From a checkpoint of a small image captioner.
Data: trained on regions of photos with short descriptions (Visual Genome), 101725 training examples, 10.4 epochs.
Rows from block 5 of the image encoder of a small image captioner, named by matrix and row number. Each number is 500 + 25 x the weight over its row's rms, rounded and kept within 0 to 999. All counts start at 0. Numbers have three digits each.
After each channel's rows are labels from the 100 images, of 14976, where the channel reaches its highest value: "strongest on" is what is common among them. Only what is clearly more common there than usual is listed. The data: regions of photos with short descriptions (Visual Genome). In brackets: how many of the 100, against the usual share in percent.
# conv: 3x3 conv (encoder.blocks.5.conv.weight, 128x128x3x3, each kernel summed), inputs 64-127

conv.5:503488502482537514535481535484479467478483462509468524495540497482493444539500498475534517496456530512515457501487493493492488515497469481467507501510531485533494509536564473504516495493484447
strongest on: text has "man" (38 vs 8.5); text has "wearing" (26 vs 4.9)

conv.10:503549482521496505517489503496509522524509468498500483483468453505496496494496497473481490489556498465515517471490501488481513467455481531533439498540489507500509490482464495461496514511574484
strongest on: text has "sign" (38 vs 1.8)

conv.33:504482486505453483471469495512507556470467504553510482488589516500480488469473461492501463482520467491499495495508486509488556451518516465498506525497520493474499545479511471495509520537494502
strongest on: text has "man" (32 vs 8.5)

conv.104:540504456469476486504495491481544472490474503492513516505521477480477482481489514526479535512511478458457528484462546553497490467487499486519478492504522506481461504486503524506470482441486519
strongest on: text has "man" (29 vs 8.5)

conv.111:508522531483491457502470569468497482510493514473455553538537508519530510483491503528467482485518487512449490497471480515500524511462487495473498484520539502505507526544474491530509501480469504
strongest on: text has "man" (36 vs 8.5)

conv.45:507508523487474480512469523467524476491499505520500487498532571480518495501485491514466486464495565476537466488460473505509487516526505490519518513480465496502539519537499499448478498497470507
strongest on: text has "man" (45 vs 8.5); text has "shirt" (25 vs 3)

conv.29:522516485551463513480490507522471519489475457494487520487498493516483512499491486483488448524477482483451470486525465567498514456508517477506548445549486488542505524499530477552496548461482498
strongest on: text has "man" (32 vs 8.5)

conv.70:463493459483498474461474500479471479507501493528482535468467543525492481550492465492508454480484484501502473468432496497457523489531493467491492471537481504484504480493553465560529543515465486
strongest on: text has "man" (28 vs 8.5)

conv.54:482566473427470481504515500478506509504487458470492554511524461463439485496506462506516503541510517487492525475504509512496503501475499494489516499488460474485496562523452499504487540484463509
strongest on: text has "man" (33 vs 8.5)

conv.116:499479533490512475490506499492514477497477526476477490454493516492502504529494528475500478501518528483505490510498476520483509486530478500488510490532486522492525533513495489497509508500526496
strongest on: text has "blue" (30 vs 5.3)

conv.24:524457530445504489516534502505474502487516501544495490494536480473441489497579473531530554455498510499495513461437464491509521497525480495569511500507481528498532510512489485471519512495467468
strongest on: text has "man" (31 vs 8.5); text has "shirt" (25 vs 3)

conv.44:520509489500514470560492491487462496487484526541510491539520500513488509487473478505524491515483538511527467489487501514500482503510511496429480507477493521472513544524457475465482471527510465
strongest on: text has "shirt" (37 vs 3); text has "man" (36 vs 8.5); text has "wearing" (29 vs 4.9)

conv.65:499465477522551490504493504525523519486500521518529509504485513470462532548580486455504524528498485537514539495477499521475493513508483526525432521488507527507496481515493478514500548491506526
strongest on: text has "man" (28 vs 8.5)