Rows from block 3 of the text decoder of a small image captioner, named by matrix and row number. Rows with one number belong to one neuron. Each number is 200 + 40 x the weight over its row's rms, rounded and kept within 0 to 999. All counts start at 0.
After each neuron's rows are labels from the 100 texts, of 14976, where the neuron reaches its highest value: "tokens" is the input token at the peak. Only what is clearly more common there than usual is listed. The data: regions of photos with short descriptions (Visual Genome).
# fc1: MLP up (decoder.blocks.3.mlp.fc1.weight, 768x256), inputs 0-255
# fc2: MLP down (decoder.blocks.3.mlp.fc2.weight, 256x768, transposed), outputs 0-255

fc1.669,187,203,234,226,186,233,195,170,239,177,184,160,171,213,244,141,175,232,209,121,220,184,215,139,161,255,196,221,208,194,227,211,172,192,209,232,123,114,193,235,107,243,214,290,244,230,192,198,250,229,198,263,285,186,166,188,213,219,143,249,220,203,264,253,197,221,174,176,201,213,209,225,230,202,150,189,205,189,226,233,220,128,241,211,149,265,175,256,217,170,221,195,203,240,168,258,228,228,238,149,177,184,179,233,273,181,228,232,146,192,220,208,233,159,214,105,260,243,168,159,177,171,145,224,249,218,173,227,201,137,123,253,222,191,241,231,166,213,236,109,221,172,74,207,108,188,234,236,220,188,193,167,201,201,208,170,98,143,263,159,218,251,234,235,145,229,161,68,205,222,219,199,167,197,221,200,187,172,189,225,158,173,262,187,149,158,228,172,148,234,205,194,263,178,197,226,186,247,201,306,227,136,119,252,181,211,272,211,138,204,250,173,232,227,201,196,183,245,229,136,169,207,204,182,174,184,201,218,185,211,198,211,192,173,149,250,140,208,236,185,150,231,124,189,236,260,234,138,222,275,128,168,190,184,185,214
fc2.669,131,195,198,170,190,194,182,214,212,90,288,166,200,216,160,205,216,257,212,193,194,207,205,201,168,193,242,286,193,237,272,214,266,269,188,186,161,182,211,220,116,182,184,162,225,182,208,237,209,135,200,199,165,166,184,160,280,239,263,173,179,228,242,252,136,168,253,231,187,155,213,234,145,168,188,186,184,234,171,192,142,179,171,203,218,188,219,178,189,154,192,243,213,180,147,211,223,214,208,194,236,222,128,239,198,247,139,262,237,146,282,191,211,173,134,250,236,206,157,168,153,140,200,224,241,224,203,213,189,250,185,236,230,110,169,277,228,250,224,186,185,211,191,227,221,218,106,246,229,165,229,255,210,227,245,176,111,177,158,229,185,273,218,150,144,184,215,147,205,134,166,192,224,219,191,221,159,198,110,172,185,279,181,153,127,186,193,194,174,197,202,221,162,186,216,230,198,264,183,200,159,179,236,182,269,171,163,288,165,151,219,164,204,215,205,256,178,196,276,252,204,258,221,240,224,231,240,255,208,235,210,285,138,134,224,263,185,193,183,204,207,252,63,210,264,198,187,129,155,133,201,230,189,152,172,241
tokens: "the"; "a"

fc1.29,142,137,170,231,242,200,199,142,219,183,215,201,174,202,194,228,233,200,275,172,165,181,184,170,162,184,210,246,201,214,172,117,124,114,234,127,304,167,219,236,140,222,226,183,165,221,203,237,204,153,192,194,226,206,238,231,184,218,189,179,204,142,230,225,229,144,141,200,161,189,278,211,176,214,168,186,225,235,246,237,135,195,151,196,199,153,200,150,276,190,242,175,221,190,267,157,190,239,173,236,191,243,197,218,194,155,160,214,194,178,217,223,189,163,241,168,211,190,207,100,202,151,267,219,234,193,187,106,187,183,195,161,215,241,193,177,126,109,248,247,215,241,168,199,217,217,249,226,149,231,224,248,189,184,117,128,161,253,232,191,95,276,256,172,188,261,245,240,286,201,157,213,253,210,184,215,147,322,219,158,207,231,168,268,210,186,222,120,165,229,202,168,224,170,172,204,222,152,228,160,275,201,178,248,234,157,202,199,249,244,183,164,183,232,260,223,256,175,270,230,230,229,144,222,249,177,182,174,219,181,225,170,216,231,136,193,167,294,256,303,162,227,206,139,152,204,195,216,169,193,233,226,217,195,184,248
fc2.29,257,221,185,233,119,163,274,180,211,188,222,163,148,138,227,152,223,147,229,177,202,164,244,204,236,147,225,208,222,261,213,124,195,243,197,203,291,181,215,207,244,200,218,245,255,230,196,202,255,226,163,165,254,209,235,212,186,201,159,213,262,149,319,278,206,186,238,198,206,239,257,178,180,241,229,178,218,160,222,109,240,279,218,248,272,171,189,214,183,246,227,203,192,183,262,165,174,194,181,247,188,193,199,130,277,213,181,252,162,135,201,212,187,189,127,241,136,176,217,182,135,128,170,240,188,207,221,191,251,274,189,204,139,197,265,224,178,194,228,192,227,184,155,198,227,223,223,138,201,187,227,223,214,167,199,166,212,151,259,246,189,273,200,235,169,156,183,144,210,177,198,185,158,113,215,226,156,194,245,178,211,145,53,199,186,237,211,109,154,247,173,179,167,194,171,271,177,152,153,156,237,143,119,188,296,175,202,236,188,164,142,226,220,234,175,185,173,208,237,146,125,203,129,193,224,201,189,154,207,219,200,219,203,273,167,143,232,179,192,194,260,218,212,217,172,134,176,183,228,188,172,258,219,226,201,263
tokens: "top"; "back"; "shirt"; "holding"

fc1.673,199,260,199,267,212,223,207,139,206,196,212,299,206,184,189,266,166,225,186,197,217,276,231,171,183,218,261,225,150,255,280,162,184,244,165,146,191,190,238,270,212,207,219,281,214,255,184,160,222,199,204,157,190,223,207,196,203,209,199,196,211,202,207,210,212,240,226,290,199,240,253,195,237,238,181,163,206,150,214,181,243,252,127,176,230,148,161,166,167,204,284,230,161,226,209,162,197,230,235,248,199,209,246,246,205,172,183,193,227,157,212,117,186,171,211,200,240,198,183,181,253,178,174,97,220,152,194,253,221,245,172,223,144,203,224,137,211,197,200,274,185,173,244,162,202,202,246,284,212,228,141,174,182,174,160,185,160,292,157,212,115,183,210,232,147,120,169,231,144,230,111,133,243,232,136,146,216,205,110,224,183,164,163,182,201,162,223,96,198,192,269,168,236,168,241,222,219,201,253,123,237,188,210,136,169,169,186,198,108,236,149,235,97,249,183,168,170,113,196,213,169,189,207,221,197,172,216,221,173,174,155,198,184,240,191,158,146,224,243,243,219,253,130,236,225,208,212,225,186,122,274,175,237,216,167,246
fc2.673,232,274,266,247,180,269,218,168,160,259,155,246,159,209,195,172,190,201,181,241,199,226,206,158,122,144,188,152,204,148,165,204,177,226,247,166,217,212,257,204,233,199,201,174,162,211,234,238,167,238,177,248,115,177,173,163,220,198,213,178,235,184,98,177,152,264,214,205,156,222,272,128,273,221,236,169,264,126,186,205,194,213,186,248,210,175,201,196,210,193,265,173,186,215,229,229,233,216,192,237,169,149,196,293,97,165,131,233,166,191,236,162,185,201,209,166,179,299,158,252,225,136,190,194,208,164,164,277,184,259,228,229,220,110,129,128,229,178,240,157,183,217,161,242,194,216,236,251,235,217,152,166,204,232,183,172,141,200,216,255,125,204,180,265,148,236,176,218,188,219,175,116,206,219,251,180,282,266,113,225,192,237,224,232,204,203,201,142,171,243,189,239,202,185,237,177,248,231,234,227,268,230,288,155,238,232,223,200,131,217,185,222,218,239,174,206,182,143,144,190,144,189,129,234,224,223,189,151,217,165,193,225,183,213,182,185,161,177,265,212,265,229,139,206,250,191,165,127,173,228,199,213,243,153,143,251
tokens: "the"; "young"; "around"; "on"

fc1.197,188,191,189,167,212,232,218,182,178,163,143,281,181,202,162,214,213,186,221,230,161,187,89,163,214,257,255,180,155,159,251,220,210,200,235,181,178,205,203,123,213,221,211,249,237,250,220,175,221,157,193,238,262,208,192,136,187,149,295,74,279,173,250,246,138,200,148,257,222,185,252,174,245,265,227,225,167,107,176,239,243,179,185,227,220,186,178,170,191,223,210,237,157,318,187,140,181,210,222,201,163,242,170,139,238,154,182,238,231,190,227,197,247,147,197,239,168,176,200,163,225,144,134,216,193,184,256,142,175,185,209,175,243,191,188,210,132,269,211,183,177,161,176,240,147,157,204,210,242,188,266,171,226,224,208,113,160,215,216,239,297,197,164,191,291,178,253,125,216,256,187,197,192,216,212,273,214,228,217,199,181,187,165,181,209,200,260,115,306,264,169,184,178,169,255,174,153,160,120,209,151,187,249,218,240,215,213,223,240,182,199,196,110,201,197,252,226,150,204,181,190,229,178,206,176,212,187,201,172,194,172,216,286,201,196,181,178,190,178,230,314,165,230,217,220,221,221,202,156,222,191,182,129,216,239,135
fc2.197,218,170,195,203,192,205,212,182,245,170,208,210,205,119,222,226,214,196,209,273,218,254,210,173,207,193,177,178,240,192,175,233,227,235,120,198,200,205,159,207,167,206,173,255,240,248,228,282,160,128,254,143,196,112,169,194,244,229,261,145,178,207,229,175,184,209,124,189,206,165,122,224,255,230,310,178,205,236,234,196,244,215,191,192,140,129,189,198,253,191,234,220,238,258,170,170,259,234,182,160,178,296,249,141,227,122,167,183,168,216,194,253,250,233,190,194,118,135,202,248,185,216,168,210,224,182,204,118,246,231,158,247,203,274,200,217,179,210,231,202,253,255,232,242,115,164,270,280,230,186,241,198,180,211,150,253,286,208,221,215,150,160,296,194,184,188,200,179,148,156,221,162,183,215,177,190,193,227,115,192,219,255,207,234,211,248,245,185,233,228,163,199,259,168,96,173,189,203,243,177,214,217,174,138,194,208,295,177,225,241,209,166,130,156,219,150,190,179,192,240,194,218,202,145,166,145,202,165,242,202,211,156,118,187,191,205,195,223,203,155,164,197,226,289,227,109,185,174,207,165,144,203,240,166,114,209
tokens: "the"; "a"; "two"

fc1.271,138,159,130,235,245,174,184,231,249,136,207,187,145,234,180,208,155,235,197,206,247,212,113,211,182,230,177,252,202,260,253,198,155,242,241,216,163,259,257,250,214,235,211,171,177,230,186,255,191,224,174,228,206,115,217,198,227,227,185,191,200,264,203,226,200,210,238,216,212,190,210,221,192,163,202,226,248,224,209,162,225,213,197,233,199,277,218,42,177,166,209,199,70,159,204,207,222,217,182,218,228,253,224,206,214,201,268,168,178,213,189,126,182,152,233,276,192,230,232,181,156,162,165,199,202,249,205,134,184,240,286,223,219,124,189,168,169,195,193,171,184,231,252,259,286,203,174,249,251,216,198,173,193,143,208,182,211,198,157,184,211,173,181,189,198,201,203,211,125,163,98,146,133,263,183,216,232,180,214,221,128,143,111,195,167,240,147,245,200,167,183,186,171,169,194,230,192,161,173,146,220,196,214,185,176,287,210,210,192,188,273,224,169,170,183,320,232,216,214,257,267,183,242,209,188,238,169,288,145,215,217,213,278,215,136,120,177,115,176,153,217,273,212,225,263,177,205,170,176,185,147,198,211,153,209,179
fc2.271,162,184,129,223,160,214,204,251,255,193,199,162,150,240,134,227,206,233,223,170,279,181,199,264,134,150,209,235,215,255,187,173,169,207,226,152,233,234,248,219,263,193,290,186,134,238,110,178,136,169,178,178,200,158,206,152,182,211,175,214,210,236,238,202,193,228,325,244,132,159,225,170,207,221,262,236,226,232,187,166,199,132,183,331,226,238,229,125,207,173,146,190,197,205,229,175,196,149,224,217,292,172,220,152,97,263,225,230,204,171,227,147,253,184,175,233,231,226,177,208,198,143,187,154,245,229,162,142,158,200,218,202,247,156,247,198,218,263,144,105,156,180,268,210,255,166,178,246,200,178,166,206,171,171,221,185,171,161,207,185,227,173,219,147,238,172,227,185,257,270,227,116,205,259,208,160,187,188,274,199,216,208,149,226,173,188,216,182,215,111,237,235,155,167,217,214,207,178,210,202,263,200,207,144,185,240,157,182,188,146,181,274,175,208,166,223,249,207,174,208,231,229,169,188,252,205,177,208,157,216,209,159,205,169,170,126,183,152,197,155,252,210,183,152,253,223,283,288,253,249,202,255,210,161,168,188
tokens: "the"; "white"; "on"

fc1.184,145,196,190,191,235,203,183,135,207,272,179,199,193,204,215,204,161,203,210,262,192,224,162,252,151,126,250,297,228,185,169,204,183,178,207,110,279,166,202,251,158,221,161,201,191,273,169,192,142,170,108,113,258,193,186,130,248,208,195,214,209,77,202,181,199,196,249,161,270,196,199,230,209,150,111,183,229,169,202,243,169,261,146,213,195,134,265,116,231,206,234,115,164,181,206,239,169,206,106,254,171,276,265,165,221,235,187,212,164,236,243,197,150,164,243,211,140,128,221,190,217,239,218,223,171,219,192,172,198,159,191,154,266,258,249,248,222,225,191,245,232,222,230,271,206,216,220,263,190,184,212,214,218,204,145,206,216,142,205,182,176,287,181,157,168,207,219,235,257,206,191,185,162,162,176,177,153,247,173,169,276,263,177,229,180,234,186,165,124,291,201,202,263,171,211,217,257,253,190,191,201,203,145,281,198,202,208,179,226,248,205,218,198,183,182,122,252,181,242,220,175,241,192,184,218,188,156,173,149,198,203,194,244,256,161,153,226,190,234,200,180,291,202,241,165,194,226,125,198,209,156,225,189,154,187,247
fc2.184,157,162,196,207,146,190,197,110,139,192,226,196,198,188,291,145,213,208,202,226,193,104,222,251,231,153,224,226,187,220,164,210,191,209,204,144,230,191,184,191,231,146,157,192,185,191,238,224,171,161,154,198,275,208,267,209,276,198,151,159,235,225,184,225,130,213,206,246,230,217,150,208,173,201,236,188,184,200,196,175,148,234,186,221,232,136,178,158,184,185,130,170,131,250,173,234,192,204,114,254,165,177,217,162,228,227,203,233,206,161,194,66,184,186,150,197,169,213,205,256,186,240,197,210,173,188,267,239,213,247,222,220,181,264,154,205,269,190,299,185,194,129,157,254,237,203,172,213,143,186,289,198,233,212,185,168,166,192,195,246,132,241,224,180,207,217,192,261,186,211,284,176,149,200,186,167,178,287,237,210,159,168,264,147,201,162,159,198,215,277,235,270,185,198,288,243,164,197,153,117,244,245,175,176,228,183,243,202,255,189,174,226,136,117,164,129,186,221,218,221,192,158,231,148,203,169,162,181,206,239,218,233,233,184,192,121,184,238,251,303,238,222,210,263,235,186,144,268,195,170,173,272,196,208,227,277
tokens: "top"; "jacket"; "door"