config.yaml
cutout: 0.4
encoder_padding_mode: "replicate"
encoder_kernel_size: 3
encoder_widths: [64, 128, 256]
decoder_mlp_ratio: 3
decoder_head_dim: 64
decoder_prefix_bidirectional: true
decoder_connector: "linear"
muon_scale: "original"
decay_fraction: 0.3
warmup_steps: 830
Rows from block 3 of the text decoder of a small image captioner, named by matrix and row number. Rows with one number belong to one neuron. Each number is 128 + 24 x the weight over its row's rms, rounded and kept within 0 to 255. All counts start at 0. Numbers have three digits each.
After each neuron's rows are labels from the 100 texts, of 14976, where the neuron reaches its highest value: "tokens" is the input token at the peak. Only what is clearly more common there than usual is listed. The data: regions of photos with short descriptions (Visual Genome).
# fc1: MLP up (decoder.blocks.3.mlp.fc1.weight, 768x256), inputs 0-255
# fc2: MLP down (decoder.blocks.3.mlp.fc2.weight, 256x768, transposed), outputs 0-255

fc1.681:144139109160145117166125108161106081160112121144121110115134138193105110111102094166117183152096088111127129132125115148158128157109144112152140126146112128077134110102115113109104143151142155118156133134140092131131123090132131105134109115145085115138090139094096117139163123174115114146147134152154112116113132136162114136078124093076091177161124147098069130096113072139139139116112146139143095147111153169156117149104148134124120085111089108123111149140147147135136110105131105144173145087128097179106133143164107137120111120157133146122108180116144166142152106207137146122073113146149069142156150124105101132124111114098142141129131094115146112133138131144140121145100162144106118184083117130177110116121111136118121123145165133128136163148118128139138151123147144
fc2.681:149123114143129113136132126113166090133115115160141116122119119144130120133158106158115107110113127103135090141100145132154097101115108136136132116136123136135167102108108113107144103135112129120083153118144132117132145122120155136132157049119144087117096105121140120139159121155138165149156152097092112078103144137176090131082123133071129101123072147119085100164141135127101097127100145152188148124167198126100115088172105163163121108104155118119144127146147140134123122147160111160120101153138147147134134098152105111115146120171162100133102162143120130139146147108158128152107098086170089086164152111145133169126134145145132131089144101156141094144113165143147155147111116102139159166141098096130109121133112132114124179134080135154124184173113106130135149127150103
tokens: "has"; "with"; "roman"

fc1.456:109167112088140096163117140105105121114133098125114103168107103126123119151138119117137090122127135111168121093128168127157130118171122118137112154110165131107135137183130141161113124168175150148091095088098147127073127172144127155139113139083134130098142108122121132122156085148141125152118141111156125139099133100113081149115120170137122145171114112146116130111122141150104137115124104087141187166086126151136152130139151152132141099119103147093120081086155166076114099185138129128125129156163169120178126164129090099097111101141102146135104142127140150063122168123101122120159140128160113132119098159099097172118111146120111113107107071128149133122117152136151170154105109128150161139136132121156086097120122142153106099120123130131123157123109154113161128121108161
fc2.456:130134076194139140127112120139125122131140121114081107130130161105140066167084137116120110153143126116137121189124141123117125123135137134136138128134133165113124142170073086101142139137163139124103129096168140135143094148136120140114108090115131104121112118118104150154111137122093113116103132135157119149112135159158123086133121119185081150157093119123169094111137137159132115145141158133109112116122146161144144120114185148160137086091113145081124119112129097139148084145158175116092116139113122166185059136106131134155144164122167107147092148156109136173160102132110121111090124131128090099143104100134116147146101119143121091136152143093132151144124104141072157140138127139128106141120162138183093122116092131128154100120129165171117146136128131107170108107127144
tokens: "white"; "yellow"; "no"

fc1.755:134156129116125120197112110124136117130103133121095106109144084149156158130134134157155059126091122141104080116152147154149172123176080100158096143100144081090156091110121114106150110119094132093148150142118100152102153101162127123134138138138081128093142135120110095146113147106159118132121123140181141092141066155142146125170127139100135155091141188158123079103122132104139107133144096112173111077113149146144132151136077147121112118138109155149169158098136114106138118136112142134138122146143136146129163106138102148162120133099178119129119144134126106108192118126113118133145120137127125135131127149113138111151122125137143146084161105115110125150121158119134110118100156103160118114093126116135120123170133080113120143180147154136135115139076147132108163166091131
fc2.755:175093103132118135139120126118132116101131141111120161121116153113127156125161169133176105163131128137146138083132116109120144121136060128141168090111167099115130128103110106171123115138180128131135096104131149103117133104138095092092145087149125112104186135128142112119131181079152112087126123110102102137115127127112154165131117125122120100132075145163104154113092138104124149102168144100094137100147129107120132097136152171123163152137092164082132079099145159094134110130124152147135072113180182165134170165128119151113127114126146120137133139142158144155144117151114152157156140087109146145136138138136116129138131108150136101175120095136142158124079103150182089151162148112156091143108146115123126121138121079111094137133131138159082124141121135124111126106148124
tokens: "on"; "tennis"; "baseball"; "of"

fc1.491:130122138102136117095121107113088139146137100188150118113116117118149161118106138135169148117130135121146121122140092132145084141124101113140111153135130120136147117104141142111111122093071100170124154118094155114146184178118105144155081122114149128145080109150084123194140169104149122134122161124180111090172152111151137165106126148054107121120143150162074112090162117139148100138109112073135106157141167132147112159137134152109122129119154129161148102116112163098166142083128175121148159164151133163123124114160100129148119100122179097095160125126124134129085122147122125112128113133160131123122155127160147149101128144156118139115148096136094119111121118101089141147147097113102133127142138127143087127098148168131156090122124113136107084096130124104153139109143119
fc2.491:105111137112148140130147128110105118135122141129134101086139126140168116152112082118122165126104093151137154080148119086175133140142131170127107125126118149123142144155123142136142106152110115138136121098140099084120197108137130118163102130135126136104125146107135129124176125148133138066150134159157126135121124125133106122129144081173165111138120111111152161115154114132128105123135128121146080123157127082167142122163095092150090089112119087148103175126152120139078096126074117138130144111093123109135161072132135144146125168140177111112126092152132118182133132118104138145105120135110109128140126120094137147087159160096126118069192155133140164138112142131125158081109124130139103160065090116137174089148165152148119108138121121139138167145108146118164148123125152
tokens: "white"; "glass"; "clear"; "silver"

fc1.477:124138089121107110116109136165142121087145130147139180101075117136120151110116107144104092190112149162105077151099160158129159144099120118115086102116129130118136159167185095101127072101129153154132147130109138131101146124116135142138139151150118125122152138150139120145160122121164120174081160155160150112104096165126143147139124086133111108146154103087103094124153172138115110096117125153113099152158139130130145100093136125164113109160093136164117173128091089158105147090136126119165160108168131115134131102123143135127112119119125149167102091101182118154133134102126122126155143121121136115091146131109107107125131128147098130136147119123177132116145128158104122101104095106187149135133157178100099089139154126135116098124145108111159147112172111149134140160104086
fc2.477:094129101118159074131141097149116118130128136118171121168117115139162132137141146144136079153161135096096137148119111123141147133131110124179110128122133141110115110148134116096121110107127115145151107130104135102118134148136117180123162101142155148096177132127088128087109172133173079085118133134143122109107097153141091087123141146140140101097099131089125131198146134074151145112116166178135124154119070107154109116109121086106167118160129152163155126097140125134098135149166140120120140121097116089139133155125143142132149111132133121140157149087123114138165118164141118124138168141109102124111122108152064116128119108178107128169145104153130095154158152142122108130110131104120111131106152143189106140156117134138126114119119079154094164120136096174115169147085097
tokens: "on"; "in"; "of"

fc1.589:132114077118137187139110156106128074096081142109174112108143147134066147128148106103135151113140123088128104151077115137124126116111164101142126108134117150186129159125131118114147140120141125156104137141161085141126116113152156183099140140118102107125144140106109140115115115108109119134141186145126103123135143143148130139162152130119092076117151176160126104100126150163150115127091082144153141087096118142152151117098169141167152137135110153136133084156137166130108124110165138128109157117105141137118105143153157125146093150186126089131118142140135104160131116096152121129132110120135131140173141127112104140122088106132088124119138129168089136146107099149126134112167136158123140154127131118138132203093140111104079158140101133114084101111103094149086100150107145
fc2.589:119085123138118182111128140141142149147080152127141133167129179135094133109116131144134129131167120127094125114112100133124105103119099076158111126156127154152118162134143136125113127136150162155107119127078101127131099186106102089135101153160133052114148084120129135134116142098116157145181180096147105155129142097132146162158108129105131168107149110125109117132101127109114122115116092143105148115138105147127198118130100135114145118102138140109123127149091154128151167178120098114137142108158095166133138103143147184126139078121121147122112109118144097138145125125164150121089131127166088128172128068097130102119120163119161109109164145127127126134111097113059153177118176140114127115166133114138100151127104105146136119106105158101118115110113126151142135130132145
tokens: "has"; "with"

fc1.296:130127182164159110084111089128102157134156143162122121154103123165136093106154180148146096134133147153145141142115108118113112161114169111121120159103133101116113100111181122100125110099121123143109148125103132182131127104172133123116095084135114111127141078147090120137125145124088142140113103120139126082113124101113129126126122118163121065124111119120105182144153146116130152116137115115149107152157117088157133142146123187129169156131083128166119170135104145130126115123127079127109142135156150149128103164125122128101110127142106195110134144131147147138093134116148180117133119140127123168099079126121110108106133106130115127134107134173177125092148130123109121094109104096119149173095128105124104125089081162140162160152140134098177103110094123134147073128142140
fc2.296:140122125155080139128102118115155160131129137106181153165070131115121104104132110134130125146160136147116114121106120092125124126118163156134159140106161127109145147141118125128133140107121142143118123130172163141126108081153081162147122162164146139148168131134120172090129164119130135097125155165118087128137166152072162157129137141153100116121150105107137132124156140140121112163104097141123110169153155153130167130144135135087089116132096108143126087157131168102132153157130111087093099085142132105131113124108073138094078113101122123123118145141127134135158123121124085118110145096133183151101142107142112130128132111106123154103121137089125123100116160143145154213135186075143138141101119091127145172107149138161128078125094128108120134095128097155104106096134113
tokens: "white"; "is"; "side"; "coffee"

fc1.647:140129116122122133145141143138136156126122098147159142081161105114131165136163138090129153132129127134130121109095113146132145122133125117159069138118098139136105113093147126140095155139127122147112107128134154142140156109107138138134101135175116142089127140092159136102123123129125126149122188155127175152084176161102098107096162108121116145134143211098121147134122121086112146119107126131135116105175166158127150120122121138132144115159086147106113133104106143126102067121161110122156151162116136154099130146123127123140136067124103133199107115084175114116135146148139111130128146101125081102129096137146187118109120161085133112125146119063145063112076185151123111130098087123150104160133118100147110103096130157144146160118139134130118143167120129107140135129138122
fc2.647:155146109131112114125146152128110148113115067101123122102181119160136141138149161096092123116138119107148121106067151131136118089174163087126125160150133132112161095115116140098153179146188175137095112133157131103135121119134191112108152141154117091161123146134162117109152146123136100134129139153133150147123140122150107126118122133144139124137123151161134116134120083115160113140115099145102109077127138146108177114109139110167161102117136153128181129160143154132097097138161129122132149136137146109134143177128087146133103101133102102115106168128136108128140136149108120160096127070098098101120095097118100137102154156137131096119109147111106074154166121113118125103107108147149048128112132118154101121072152144131124146121162181109128123127082149115114142115157144
tokens: "has"

fc1.419:143149127156121107102141100113126105153120114141128128140117129108172101140120172126117135143119153158127123131120092157145128149138120142101117080120144121115172127110154175122202107145122120174116151165134146118107082166125180124153109156110100146181140138109129167127145067098141108126170130142094114143094123132171140141137136124093107126114178145119103123180129093145115139117102107139120083119131155131136136141124143126123130148136118124112143124122131136135145149128092102159098105145147100101118113141128076122160154134122161097160150146142134105094101108105100113086088132130150119084151138138113090103132184114131173111070116110125169169115196159125155099094129149103063149128161106114154129085120118138108116161117106130134088116096123131135139156137146121
fc2.419:142176115139167140138117075144175129089136151114104093142116134118099171102103141129120139101089134138075105125177113123111135159162115092096078133046099143117149111098199172156120122170149132118126131127114122129129149174172092110140076173103167141167108122108107115079129176109126137135150159124099154137130127105142134089094104169145151155135121128141150099113120115084119117143112107102131118110158099140137159153142137162129131133141107139129131137125106128125093175078131111124131106128122132079126104146164126089099195114125127108104126116118138140108129139125138132137115152108116127080152157129156129131146117166127162132111126151150162139142140123157110091108120130143108136108118133151111112162134092126107144158133089172148129109124164129112145135125131155
tokens: "on"; "metal"; "the"

fc1.78:129158098101109123111128117149130118126144124153147100109163138161143156166129172167057134164080130164111117132164100077107116098118125120130134102139116140133093106115141128115127131142116145138150123127142144115128147150143111126150133154095181125137152121097089103132126088192110128135177100105114165146143090094137162124111143094116171090117137146123119130120142170117110095126140109122121174147157109140096136112099114114105119135149096131167118130134159099097153137137140114091141106136081153116094150124149114122121111126171104119149105108090206147130064112124139154141165134156112125118124126139136132168113117149123138113122085091129117157149145168086139153137159132113155109150104105088149130113119167126099165104147143101111127174093115096108119155182151116
fc2.78:148115070140123145112138178125140128123123135169121109099145181153088144111125126133146113140135145160140134109131117168139129139132133135107114119082099095115089146163173156130111142149125169109085134129136127130146112158119126131125129078111160119154132137113133114144135113105095140137140165097100165083172086082119155121129132109116108150124154124122137150104146119130127147082125164120122120115132093103142105113157134132120150089132140149145077150106130131180118135121164101091152158138134067138157138127108130090159148149133081085185167158112121086123115108128111131133142122204106159156109066134153111121116118093160160147172070100137098115157120099109165151108150124130102128146140162107133136131134118083110130114145141106116131149176157119111093142135130132
tokens: "white"; "tank"; "black"

fc1.308:163179102085138154139106125137146183140101131109150095132110142086159136160125121124125124084096134107157150106169076108103098125107138126144152127104135108133116160153130133159106126155119183154114130149142139120161150141151169130150158118154125102116121122134110145161139118139129129161115146110136084148063140122106171132115126113124077123091096166099155077114153134157164151068143158134139122124162127121124139168089130147119077133111099146090148149117141088094123141162141122119138140116114091177126155141102082159116121130162080098160108106125143140126162130110146119160107149136114146102132135143120123129069130114145094127111166143118128149154108097113163123153121128146093126085132189146105128120120104122119102126177134132118158118087128172128120134148106113
fc2.308:176144113156093151111092141159127180104073138102193120163080125127080147129126136188138121113122102156146165089110138143134137106127155135161111159138156121121166141159069154107083141131115146115128091183112200155147100145070096133146129090105159115144137084143145142140128138105098153134146151067094118103135155112140153122144133133100120164111112142119141106144128112088099156090124134128100100126133118110123112134115104080132113137127168143102117118139131135099141165139111115116149144069149125104130123138140101128170111165095123111106095116178152121125179135108120097110131146133124141105139132155111139135086145160139125137156173104110139153174151123120121109142096142127128123153140122121091117119160111108132130109142132156121101128123123127136110153155116126
tokens: "white"; "a"; "stuffed"

fc1.464:108120159145167123158152105125117079103107194145133157145133083153164093123115087155110090182088160137102136153145131155103144137180116134150113157129142081114138125132189114129137133119122121130163109140116139103101127138154051106145136123122120105132129122145140141142121141106151140138098192160136140106134166129098124154166175120142145115100096146118100109094104134123114118145157069138119121115128122109095101091112134144171107101146141151111120161101105150114125138108168156109118132116097124081120145149114159127124113138116135157111135139137125156144130126115101142169136111172102131105110122127133127089108140114144079117123093175154115111116129195143131125117101082156139126125129126141149098087165080118081107110142133107149144178131123104133148136151141150
fc2.464:130118120147137106141131118143089149167140156143154164113124120096177128170124115133168122185119148116109125135137129152151130171098109138151152110071098133113102120105185163112102113141087153128124122172078130135169131175105092130109138163109136170121157151127157148142113135118109096079082116088120145130121080131131143144100142126146121108122098135146121127134147159138108110127092158110161132130097130131135145159090126123151106132178157140126142094139131112119189112123108158125158101117103054122106088099141116110105084128121115178144112138163145118123163141103141137136095147146147122127165163128146080116084100119131113128116155127123147106140130166181155105118145121093117118125100077120141150130111090157106102090124109121132122135148138127130144072128141154
tokens: "on"; "in"; "of"